{
  "model": "CTC audio transcriber",
  "positions": "learned",
  "epochs": 36.4
}
Rows from block 4 of a small CTC audio transcriber, named by matrix and row number. Rows with one number belong to one neuron. Each number is 500 + 25 x the weight over its row's rms, rounded and kept within 0 to 999. All counts start at 0. Numbers have three digits each.
After each neuron's rows are labels from the 100 clips, of 14976, where the neuron reaches its highest value: "top examples" is what is common among them. Only what is clearly more common there than usual is listed. The data: short read English sentences (LibriTTS-R). In brackets: how many of the 100.
# fc1: MLP up (model.blocks.4.mlp.fc1.weight, 768x128), inputs 64-127
# fc2: MLP down (model.blocks.4.mlp.fc2.weight, 128x768, transposed), outputs 64-127

fc1.636:449483503493495489464468500496477513512471500467509488500506518513500496498445474476475450474533495480516498526502435561443504482447492459533507513484519493458487509510512467505456529485482512
fc2.636:535514482514548552458548477512499500486491469496488459484504508508502471498550454485531469439501502492480512501492508496518530467506478533471482481465510446477483484464480509498503480486490450
top examples: the word "is" (39)

fc1.327:482494501541476502498492532540485503525527494523510481501468484479528481494484450528488528483498505512468516515510518536490526485457506498547547518490522496517501516475437500514528485484537518
fc2.327:499508522478533502521478537494495465474475493536527530518539504478521495491519494477521500501490537491500467522472467502497471490530537470462501483480505489523488510523526514482559525507521499
top examples: the word "she" (28)

fc1.388:510475524504563486465504495494467492520467476503488482497481503521494507493509487509495507540493508480466488509475521529492525508488499511426486507490476531504430524484508472534453498465520524
fc2.388:474554503513534442484491515504497485524471527486508536484467451474453511512515509512485519525471532475505500539512517500509481533509507459465488525444494510498508498489487507501531509468494535
top examples: the word "only" (29)

fc1.519:470500485505547486492526476476529462487490507460454492465455508479516524516530532487542501516466459467486472539479516471516518507466504539463490525537514463522497474500488562514468507478489491
fc2.519:487450499519505545505494483480526495460492485485521531494476518501503489473505502517504510466526565498498504508474506505469492465495476511493501521505437510516503526503508481461534513527495479
top examples: the word "me" (75)

fc1.352:489479502494490510456479491510522468492505486499506523557476501429509492505514480499544514516515461467484506483485520516456470484522521499520514528448534496505512497481468500485489481494506487
fc2.352:507509457512513477464502506503533467500514497536437491468506476527541482472559512485490499485503564513490482511471496506459490461491466479542492472496507490478512544480516508485548508453508498
top examples: the word "he" (40); the word "but" (26)

fc1.252:513475512537457471499514483506480525466510499532483486497489485504448511509456476487516514496525505472547511527530465535464491540462486464535530475505467494528531498505492521504528485495503543
fc2.252:454489482472535505523455510513515478515530530499450510528485554513501534542548509535509517515484508536561501463459502523475474488494495535475533473512511526535491460521519481504515497463451485
top examples: the word "what" (55)

fc1.300:496519502492494488454496477494470530483508498483472474477485523510493538490517496520496460469505502493510539544525490498562496528539469491513496510475466544532485522498474492522547530481530462
fc2.300:524494516561498498456535529554517493484489496486533487480495527512482508522465517467473486529501481464478527539497487526495491537541547525523530490449461540512517497510484520498510482552484511
top examples: text has "voice" (34)

fc1.635:508476497492503490482500468558569536483509524512537527476523497511531485478489477522501496474474487498502471472460492458501493501479448455518502509491532497442512497452505537457490494508520508
fc2.635:487493522522486486522495487499531483482474497538510507559532479484475498474514567484487501511479494456519546545493464463512502517492540475542480515489468512501495506512514529516487548467513515
top examples: the word "i" (61)

fc1.258:506516501532504567437507532492497554501489466479494498473535529512503537489475520502514541513524471520507510533516514509471480487458518455525539442472522529501536499509519431494503531505480549
fc2.258:502513487455461513485456500452515518502514508505502465524464533495483491514501488487515504506472545507503526479494526497500487537540506535502547486517471517527456483524523538500481504497445452
top examples: the word "what" (37)

fc1.471:474500513516475493494452485499517487512493495547513486475539525506507522521479507498504512523518518506492499542465526527488471490447494501455525499524486513525448487544437551519450465577490490
fc2.471:550521546490487487515475497508536467508504524461492508533476487547472513515482500492469468517452516497508513514451504469534500444539516487503475519487509459550470517487504500514539489531489537
top examples: the word "i" (58)

fc1.662:530502501533471514469509515509497519520465470512486491528478513516491502507464478465475526501426513474493494466495508452494534498509475482536490522503527503466514481477495471522482478530506536
fc2.662:534526551426497540530470508489549538492461491493469497503524483510488503504507546490495454481501487497478509455519508506513523483537505505504500527512512458446493476482494471448488536525487508
top examples: the word "looked" (30); the word "little" (30)

fc1.672:463506505456502536485509483476534516492522474465515519509488494501523484504530506548465508516495457546534490514518515554548542545501513514472533473513492496507510490536499528516448516508467537
fc2.672:506515486529483501521499511480528491528494480570516469499450516522483549525475523537541479504550500438487479451517509480486504489501509469516476516460476450491546487514508466510528450535501467
top examples: the word "have" (34)

fc1.473:517512501526502466491443518511481489497516482514510497546520549518506488499475503518488457478501489488537547515493502505484499476509462482468504477532506495530514496487515494491590483476492530
fc2.473:493515497514495557465518459481477499503483444508525500494505527481574524510519473462536504471527491496492478527537437496488498502509500511492507482509497527511482512513481514514489473562478490
top examples: the word "is" (31)

fc1.640:459457490465498495523519529514505495489489508488569517515472490493477476469523510490522543544493518532544527502538503529510501524530470484446527512537520513470507473498471444528511522476486531
fc2.640:484485509474516508484501531457513549509527472504512454502477492494510521494496492506505510500522474430469519417502476453504453497483542474514477476491491501498472504480560519515534513462473520
top examples: the word "of" (40)

fc1.455:498511502471486473477499458530506497482496479515530518513534523542450506481478496488504556483498452504496474487487514478524488503521516494482485513536513495501524511473528515491496489522502456
fc2.455:490525506481510504470483510453492539475471507510518489534504482510519522483518488538481550489520539502482489484564528502469509495509523471502486482504471497486505519485478478525487485507496515
top examples: the word "is" (26)

fc1.320:504467534487481485497494481530503471488490554485479507481436536477573519491497498526460515517456500457476511535497516513499473480477499519484473472511508475495483490532486499463499537502532522
fc2.320:539536490552522487552503479473474476441517496456480524526524507513516486493477498485483511518548472517483494537516529475485523520520477516481525514504504537553547496509493555538506543495505492
top examples: the word "me" (51)

fc1.406:544493516517505514496491500489471471477500488513500476506473521492461511531518476510497501539494493515464483512474492504459505527533487498478536486513547511486557487521459511483438450525445483
fc2.406:524521514546541500508476519526497486522489482523552500467487529502523497505480468506511509518463525549474481521471523464452461489521492489527490524488522485508522538501491509510524543509491495
top examples: the word "i" (89); the word "have" (27)

fc1.667:490489501524434511428497507512482544494490494515485501467520496498514550515496499479509469519508506495490523495502484484488486517454500503539532528494528537495517494529490494529513465485451530
fc2.667:512544506500484534408467495482472547481483457504502487483491532538566494497521519545519516513533510530481521510473520489520495474536486505527520507492471476522497489557539475479526497492491472
top examples: the word "what" (55); the word "yes" (32)

fc1.759:443477496497451529485516508511527485459461515472499444446502534515525475502455534547518503529494499511524507476479481488484480505471512482529505482492537500478517507458493479470485496469493473
fc2.759:504533504490496534487505477490545454447534492522508478517499477535530454469516462523498511467526466508557516456509450494493479535503538473486549514504495529521435495511493503447529547505479494
top examples: the word "quite" (25)

fc1.561:483490531504471470485474484539500499475455439482537451489505515470477495505477503510504519481483495497488466496487451489497490514482534488547500475455522508498520495514519472528465490445468463
fc2.561:493510511476525557461499478491488502480505480500461482486484536537493426453525460534513540468541468510499528463513456476471491489509512489499515486475487538521466480498530516531521494541484479
top examples: the word "twenty" (25)

fc1.379:515488518501449519459501523508492470527516480498454505491535504458511494493479445510469489493523483518512510465494496521488499462486483486499513502497510509482453504520489527481522453531554535
fc2.379:503475453468467489515469511528477545550514482536475497531483525489520491483545478510505488538519472494532529451569430512478526449516508518489478509521493486505492535500488542529478514475481482
top examples: the word "it's" (36)

fc1.403:477466487497543554472525483493525499479467466504526502473472489497504478512500469475552527523493475480473526534496477454504520532485510480499522513493514486464503494474490532473490563493493492
fc2.403:514524522491466459518492493475491489505523528535520517547512479522518534522527524507501501499517522479508491538504493518476514462529539503532467482531518491479527504454490542497501535465497491
top examples: the word "the" (58)

fc1.343:455462469519491503540533527536526496519496502527548528486517530509493537515487468492478513482505488523481499469525502483492509494513522480518518515510557508473444494492523487538477491517516494
fc2.343:451523477472488459502523542528536521497513514505520467484527546509490487499502540502506482473519518516460467472522532512498493491538491530481535552458516515470482496494533501493468515482508473
top examples: the word "good" (64)

fc1.516:493491494511462503522471505496517498481472508505501504508465514478516482457550491486482514510490509483548507491463511490514476504430468481498493482510549485468526481471487515470471549525481582
fc2.516:553497488526476521512528537482501454506502525486497569497539506507480517499571498479526479432502527495501540479476522474496489464476509476499464492468496495512549514484516495475506493532507517
top examples: the word "he" (87); the word "said" (42)

fc1.581:467489471464475492504498507488537488528522497531513513504481492522490482498524488520538504470459476508554524501464491467498500460497460488519497465509500498508440469532479477494519473569496510
fc2.581:494491476549501506524512496520468484488461508522509494525490478501547488455542551494441485515525516483461448472522495463537479505468515485498533488478487475484478482515485504490492502511517492
top examples: the word "was" (36)

fc1.453:488539527456518493531538479519513511518466529565471476485546498539493515503466475502498461489487528514502495522518522478451490511465512537493496523489477465474527454492514460441517440541505515
fc2.453:527480524491493511526511504509518502436484512532518504539496544487515497477525467505487479486498499551514497473490454516515473510561490481470519497453476537525480521454484498490488511505513491
top examples: the word "who" (46)

fc1.389:498474541480487487510463474543520548493508468476546519501462471463511523492489494485460486472485472504501490496506536528460521504491446477508492515498521507479508469519534514484509486527499483
fc2.389:511525496497479516551521531507496529501537449520451514467496488493475481473506520520457546468504502460523520486465494496505479542499500475505507483448485505519511478455485480492482510483531522
top examples: the word "to" (39)

fc1.234:482509502477478489452499450540472527519467497467497476501507479486513491516491495505524489522490502510497518517505477477513440510502502454544492493473557517481531465480514465526476484487499528
fc2.234:495495455510491543454473516499528481479526489509482515479492487504489505530510536517505515485551492466459505399483521520513514484487511504494509467506479518553468507520521521473534474517440512
top examples: the word "one" (28)

fc1.20:520501450501518481512510511459466463494498454521429458474541553546525505461467493528499486507497517507475518476443517553513513507523484453446504493511487480462528492514491485478494508508514503
fc2.20:524469488418492486516504500493461522494518510525547493488501517537485496498495522492486479494462503442523553459467522498478515473482515501479550491480537479518500505522531536497501478505496498
top examples: the word "the" (69)

fc1.151:512508507485463500476452515497492536510513532483505490484560471511505536510488497526486499505513505477500475479501497478468496536462514460508514501519527514487476536562487510511456456534461524
fc2.151:474482485491486536479491537515482511499471481503483471501483527456542521516532500461512521473503541508502493461470567466516499471534495518441492503480452463534509511460473475471524484501513474
top examples: the word "what" (84); the word "is" (25)

fc1.661:478492489555512488454528502494543502498495538498493526488493458469492519497532495530494477469514466465519465491505527482534507490523475490493508550516450488511498509530469513510467462513485508
fc2.661:521542520459471525537502477510461499479483502520485518547467560510499518539485467505512533514482539467528556488501464511516495534504536479523456457524482547487510524507523502524513499507495510
top examples: the word "was" (27)

fc1.730:518505492475452465507478481532523466482513477549492506510486514508496566490506490520525516495517517473483460454510480475483495542488457502441517510488530538468470490473484493503540513538523513
fc2.730:532506546526522512481535511482524512489505510530479480506492532501493471492478505490476474487543478512482499521469528527505504506501519493550457482445457539486467494496515499513487469479531525
top examples: the word "to" (35)

fc1.250:511503458487517481498499466493482505479510489527469514479466490455510482453500479517485538457503465444501502481522493489514475498469478476527495489519494495509507476491479503428516533468533466
fc2.250:505519507506472460478552511484554492473463509504489496481470510517453519523512454497479490527524492492491523474516524544525513492546531462490532516483517526517499475494504562478510500457470522
top examples: the word "he" (43)

fc1.92:544520457506477481511506479516506543510493520494506442507520514506481500506470503487536516549499483490473479491506531509524448515480506480496460506499511530503531466467518476495494492503493518
fc2.92:475515537482476498487496457464499505526551508498446519529500493528512493471528517490527539546497524513507523475460498470533500483490561480513507462485499495490489528476481504483564498509512481
top examples: the word "you" (45); the word "are" (26)

fc1.295:476497455476509512504512435483511526440531475488455478515507537501518509504495493449523486476526475522457507480460515517524492496468473473536506486530525494499554503519458526502528499547494545
fc2.295:479503498496580513475483496490474523525510537488493520496495481501509521518496525527472513479509500518486517487534524462509474474529479500525480493451523542481473491516477504475476553531477504
top examples: the word "have" (25)

fc1.549:505501522539505517469542515508445467476515500551498466507464555501475495485475436544490493500519507516534506503476526481456495553479519489531496442530482544522509501496491483490499490480518514
fc2.549:473453496512485508470504523513554506515510499474455476518496527508502457481524496492530483534493504496548536443509523474487521509476525496500534508462507526545498521470485504509547476478440461
top examples: the word "i" (81); the word "will" (44); the word "was" (37)

fc1.74:483487481530467519456479497502486483560502483511497488509523524522525534521496490499525518554539481507524494522469485528495463509488511478531536496454501538484528516501521469506523531501463523
fc2.74:496528513491536512502481485476480534480499482504456488507536492460513492494532498506492506498513538500470536481517518494511486471527508522508557485485431521479516511535546494464483509518454485
top examples: the word "what" (31)

fc1.681:456499466501534524553517490497498514500512489467507453472539509497488493485508500561507482518510451473476526459470546518520435508498476476472507503480563529494493496486527496503466494493493490
fc2.681:473512482499517506501512486483494491500494511486538528506491510491506498527482509503540497488493505458498500446486457529520450498543491511523484499503488505494517522564511490449476516531466467
top examples: the word "could" (39); the word "not" (33); the word "would" (25)

fc1.132:515499539471492522508471458483501555491486495526524521476458511517526486514490507513521500487502539495563510473532508513535513500498470494483541495485518509512487462497514479483487424486493503
fc2.132:502535497531499485502527524500557511472501515467536531501449510507486512494520469524497481490489474517513518475482510523479530506515450498499507519491490515509527508527517476467529490505500551
top examples: the word "one" (47)

fc1.101:495470449484484484534524503526511462506500487528499478503575509525474497513529478494468492446489485489489490478515515516471458465525518503507466513495509518454490487487534479507518466502504494
fc2.101:483481504480519525499528505512572495454519498503465498496505470508474470504500503495535474484502494552481497513515452512522519484591484511519477516487516504487452529451535517544489484521499466
top examples: the word "good" (33); text has "girl" (25)

fc1.13:536515535487493490509516507457484502484512469552493480522493490478501523501524462515482491509501490444533516502504496471485477494431437474501425465508524533497525485471470473508458528508476525
fc2.13:516526561501527517517511527438453504513497450505487517500508487519512517517494482487482518523502511511536510474467478505490501443500503489556484515504481499495483485512516500486508477482496535
top examples: the word "have" (31); the word "him" (29)

fc1.393:501513544471489516471517479493503467453475503469476507525492561461554490482491517439489469487510505487522492479520476479510485503535471487525488509474536501515495492498582472567505499473513482
fc2.393:528509510519478491494492493488487529548479482495500503491444486527465507544495488487484478482462489483501553472497549477517506460480485475508481502484504513499511541516482497497496506476453503
top examples: the word "was" (84)

fc1.107:501453506510480486543538506491445540508445522520481500470502504532531518439465512491500490500499488531498496477526506461522521507496477507527500518515490545487495527510465463438536522491504510
fc2.107:516520515497511523514450553488489549492515469456522477501488497476561520495510474470489494525523506496496494554479504517530510498502534493466507486490514496520480510449485510480463522513488499
top examples: the word "me" (30)

fc1.573:482515451551490491519479506538509474474452475504484497488521508496541531547435538506490538550531528485509496555540487480515506500437517498453459498470534496446455544503487508497469499518511506
fc2.573:515521488473466480536506519557508484521529551444501520502501489480513540528517524484508513504536504490541479537518450491507475536508491514480481502476523513494544491509512449497537499512463494
top examples: the word "have" (31); the word "of" (28)

fc1.407:485505502511471502479492504504538490457493480559476504466483501483504518517513443502499470533467529561473462489488493528492509532466509492514442485500507489480513464477484476450506473491462471
fc2.407:547467476520488516496481506458490484465468547492457474525518501496485535479540483471492458539516462524523502483473490485478509487504513498523498519474456505520499514506519471513525427517503513
top examples: the word "who" (36)

fc1.428:479466506520501486505495477453474529487511460528517487478493496509484508502487500510499505520526503476537530518499437481429509504466467469505476471502524455498459537476474495517500515484471453
fc2.428:498494542484474470505485466501538487524527476515452503535488514532488506528504465472496493460474526533478507473470509511522505477472484477546493474539511505499495536508482481507544489488480476
top examples: the word "to" (40)

fc1.529:484501502463515489469458459460519498529496503484495466487516470500501509507476464519485490508538529520520501494524482492466475513461517526486514533507506481505457484511510485508462474466464495
fc2.529:520473505543498491466550498497507514486507513528474496560499504476485478522502527499528500482522467493519486534509529522469466512496478510493496476471509463485516521473486494495500557488487475
top examples: the word "is" (59); the word "it" (37)

fc1.592:478463479488510502508495479467448482470546506526491466505469485500503549541517477498509469489484537455462554498491508475513503509472484505504499514503462500535513452524531487485497470472433509
fc2.592:544499484510526499471510488476491502508454552492486479502492489484536473497491475452459492467491466530539484505527490487501503503491446482500495455511506485531466529536479452458500474480456540
top examples: text has "perhaps" (44)

fc1.675:473479471473478498486493499506522491507501510523478530494457504525528493473486537485525491510522519517546499513468502520472485480445493514550491556478512538495520508457453522496483487472441545
fc2.675:470539520508517538487537521498488541520511518476482514502503509519513474463582521502511465470527517508471534537477523498470476485531497466542501496465517476498531523460514508512536517499517497
top examples: the word "she" (80)

fc1.140:473542479483467487541517461484516500450502493491495453509493537489522497518506516501507481463483525537511506494540490537500485505478510473482520511540525540501491513486472500437520508486546487
fc2.140:507481518530534502511505487463478451502506474499553506532510517454499495500484488458507514460519494470512507495501481472492539506528507536501459486520445487521483493487523546555500521505473450
top examples: the word "was" (26)

fc1.748:510467520463484515527492490522504485522496484513488522516504475532506548489434469523480538501524467451445478502491467474481508539438537499512477530485503500520510448496477478496522528490444480
fc2.748:502519512501481503548536472519508525505471462502469417530466545471463510505550494491515461462491488552496501464523517514504499482533519515487474498495496474494476506539503470500539471512504505
top examples: the word "too" (44); the word "two" (26)

fc1.649:502476474462467510478497510464487513474509500475500485519441487462484471503547486478460495540501437508501523480494492483442506463479489482455487468505477470488502469518454495536505459506469510
fc2.649:518500531534465505496525478503514505533491471494527532514465523454512502447492514507503477490510500520463503525514500484483497531510499523503492533476508505548478495461487567524523506460449516
top examples: the word "take" (25)

fc1.33:485546482479493525461510507497493504466496488499481528513466504476499496486479497552499468522498487490554473519519467495549513511476481486555476478497520453492526527515483478526488540509503533
fc2.33:514550512470517488518511485492521531466522509517569485478479487483464550524463502507442497511493480458497488519555524482460483506480482527472462484554526481503538470565502507492478451529501497
top examples: the word "was" (25)

fc1.307:491504477492502490536517523487510519534488524518505484471505506479518481470488496455512508504511472508509517511461515534455490529428487494495536495507533504446536474471509474504466498466511546
fc2.307:513506521474498539480528529490513466490487543509510564544521515490516526478601485493543480470506566483496531511486523452480489489442511490528498499501530490491508480465529504464511520501486491
top examples: the word "she" (74); the word "said" (49); the word "he" (28)

fc1.414:483514508479534514467511506504472514517511489529461529551485518502504548497504494499553476503539518504486512502441459527477482518504461477551512522510458520456517485476502464469447492520490493
fc2.414:502486477532503525533523502520492511467519509490497463481488533501495479467501527495468465505511499495510519515562490546478466511506509518484487539486518498525493551503514496488470544453485520
top examples: the word "was" (30)

fc1.767:500473457506470482527522515509479533496498481512523533467469498518499466531512540471489513511484492476517499511470470507531494504504516505528526515476482466513497443491502506465476523519513542
fc2.767:528507490491480542488501515481533526488528426498503537525480484505494490497470499482513504518514547501481476519498500510474508508488517543473546529474502507506490484505513526481446473515454500
top examples: the word "sir" (28)

fc1.439:461474508479512474490515533482506504497500478506484474499514517538494511494496494500484496513504473457515518510513498506506462481503478489484463509524551506523470527503503503516504523480521450
fc2.439:547515531516511514503509478483506504521536520510511522511463498522484526499510470538476512436490517478520522488448488451537486450501490471515497485501469503499504489511490478520502503527477502
top examples: the word "it" (61); the word "is" (59)

fc1.541:511488516519496510508470492496501488516539461484569469505505516533525541513481505497490522533536526467488510482470504518530466511507549521463531483502500486543517500524459503529514507492488512
fc2.541:528500466502496498456513513501533501497541541503511515497514473458501488476548525471453505523497500464512482481508474515464492497523481540541487497466536497505488505523520496507535499453475519
top examples: the word "of" (39)

fc1.676:506529526484540464565464482481482509522514525515481485444524483516503521461519459507515486502509515499473529492468473464473540523486492488473494483479545553493542494493473457504525471491502522
fc2.676:501484461540499560481525508492499527509463497466489492510475540484493546464454502481544504491489507509479468483500509510520513493507491453512520532483439529502502515502533501462501488511511461
top examples: the word "you" (35)

fc1.351:512506495533521495513500459500469483564522491508439515542513479479489539480494524511552518507532494508516502489543522495467480463473457528541531538506519489492507532487483546492531508491489512
fc2.351:491532492490510514487552530479547516462499506474505478493474549531524488499532494483496518499461457480521468450506516507522514485520568523475491488457484503500507489479481507473472549495506552
top examples: the word "was" (27)

fc1.405:514534491512521489487480492496512489505499512511529483507496508507534519471511487466486497499486519489474468495473499533498469506498457504535487484518485477486485469474489517438507478516482552
fc2.405:494520530507512481531481502447486532506523496549475488467424485487480479480502540496523474489511506510465487516469478480529501529512493523481489532446453536527459492519508481538503494495476509
top examples: text has "perhaps" (33)

fc1.712:515494492492471476515502534514496500510538510496517492481530535490491505495477470505540519473464534466500517516535441515512468461511480515453481533524536515519506483495502519464506512468474499
fc2.712:448494522489493516515520507512534556475538480512491538479458504520533489509488512475523457493500491528476484522490515508472495501556492493504548551517477511507432489508475516469523476517466463
top examples: text has "perhaps" (26)

fc1.589:483503506499463545501454497487510502509517463471488493473502504507498503509491436512483532504536505502525462516543443492497491523507455488494544504513515497493484470533505463472516463518499505
fc2.589:479492520478487485512541522469509451495530500534526482531531455487444483478553533498504480509471495458517534498469517466508504434494536481508476486486530468464493484482528554501500525505475497
top examples: the word "it" (39)

fc1.427:498522485493460516483495491500490532525470514525470473512521495527478513477475476485498483488456492482475495476512523473476510520478528479510495530539520449508531529509470486520427522510496526
fc2.427:508504506493494503579493539490532480495510509484497498538506488534485496511483541469506519458512500502494462436493496494487506510556461508501511551516526451471524484486527521490502511511505495
top examples: the word "looked" (46); the word "at" (32)

fc1.17:527510488507468508465500509509540556550495477474518481449505538526536518499478482492505554483515498502508455479507485497488494505520467455543497520499547504544507535516482482499549491533499509
fc2.17:482534516469484476541517522481525501497534512505518524577508515508511487529477504469479422500500506531487526516532523477518478483528533497476542488505512433481520502480500482496492514520531496
top examples: the word "looked" (31)

fc1.440:504487525504527466464519496514471476487501506506518504516429487502553500437479531510483498507461489481485515539517485488508484472478512511528492519508487485481500480495476495486480522477540531
fc2.440:507491524498465483576504465489470479489525482489505500504517511501522504537481442467521442477506521538491541491504539521504553490505503497487506492527516497535508511505514520517514532505510468
top examples: the word "me" (54); the word "my" (35)

fc1.562:554492475510484494500499531517449492486491466459484492470484472494541553452468532528476474526494500477457462473471507480519517502476478491500465548504528513479528505522488473499431499491507482
fc2.562:507517512524453506516527490525479485522525514496571541485483456526527504490498521485509469509495512515445478488510492446510534499511498479475494464479512466484542478489462510492449564498502473
top examples: the word "but" (72)

fc1.435:498464482527475505518531466501493527485485468512479504518486538502513533489459503487492490473519514493508489520530470511503484557464524540472486529476532473529565469449484481530476552481477515
fc2.435:500457494473522504487504502497491514510479531488488494460486481471490502467486511467513498490504455488475538478494551531496554425514492519498457517509502485507506527499495507490512497522522493
top examples: the word "too" (25)

fc1.718:543541482455490505497539523535482515478481478517488481513538474475453495524465475529472522500499495507461542486532491480511512543536494517540491528499501488459488526498506508486440546499516521
fc2.718:494487494511482517476473524508477512519490486484482532496485474479477486501530494504467542509490502518516453458493494518513537478493428495521448464499507525543528537513508482492568507462491509
top examples: the word "sir" (28)

fc1.461:489466472522515505484478460499508519533529503575474502474457505512476491450470469496472471528512519553511512456435494527498511449506521470498524503475510459527477506515510481496521506504539501
fc2.461:460526491479522527511480511556498539527497537477537574526507549485516502524505497491466496495515476501484470519478485498568461488477515537516516503491488527501495483492506449535459496461481540
top examples: the word "to" (40)

fc1.136:498456473525497463536500531471510543492468501478478481537441498510523486481494486486495517529480528495527471529468514485487500534454489497505505525477501489481477478466500475480474524483520502
fc2.136:511529513489500550507520522470555493520499498503498513516474524503494495486539482530504497486506527504490518487508505480537511469487530544423476419506525442497530539496555479492527468505492514
top examples: the word "he" (28)

fc1.247:485523469510472520527509485509515508516532493516481513493490500483474493514513472504435550532470541508479512466500512533498542481479496473506542503497511463491525499507441468504511476475529486
fc2.247:508493527496501525505464486491490491534519513516550495479482474465569527529471504473521493541507553471523461513512510487485469498502496488552469517498482491523486523496529526494505539485489490
top examples: the word "me" (40)

fc1.489:542507452512462519509561502543475493471491479530504511467477481507479524532475489500524512494463508473506560499524492470519544479502524506505502515538503494509494475495480530510500491526486542
fc2.489:510528513564534501490519505470465472499546498470478511512518470499532460475513504468495510491515547492493459498487503486494549470493527520471526526514479563481543506528547445510551484536469497
top examples: the word "i" (39)

fc1.216:478493496512536477504518486493490501446454501499499494464460493515506503446516505506521502469478481445515485510494486522535494498489501483485520493519498488487507458484465529525524431495486488
fc2.216:494494510515496457491517519485548465515530518490472482480510498502510479520506499521524520531467500464511479443472496547511546464500494552500500518558521513501515450536564523489536472503497549
top examples: the word "i" (48); the word "don't" (31)

fc1.54:489437510498467493493508494499501469482494508485533507501533505497499501486502525486504523521475451496496510519453485509532489537503442501449511501495508502501527469501472488463479448521506530
fc2.54:490475514488537468512524505497504481507534503533489472521523448551521533485546512507486495499514493457505518475492480505488494496460502474468530499473497531486508510472488501529503504486502485
top examples: the word "but" (52); the word "about" (27)

fc1.508:513472449519540505513473445504490484465481469487467522465541521501517518496487547513440498508500507474493483538546483464528490520449504472500510461527516516436472533485501529503474444517497542
fc2.508:551529497444480484472522535533501508478522534454483520478493494479470532489480503504512522500523485497500495522534462473502509535513524517483509486474520454490500490536521468483538496513462502
top examples: the word "have" (42)

fc1.148:496461445449473521518517486494512453465456505501489512529543471476470541462500507520524499502557507461493500513476489511497532543512477517506521497482489479516492478502517521480507487468476476
fc2.148:488518511480507479497520548502456501515535477473526522521507486506477492535479479514494496494489528527520506482513537492465555529516514492504486511519500482496515500547486493492454506554483505
top examples: the word "but" (25)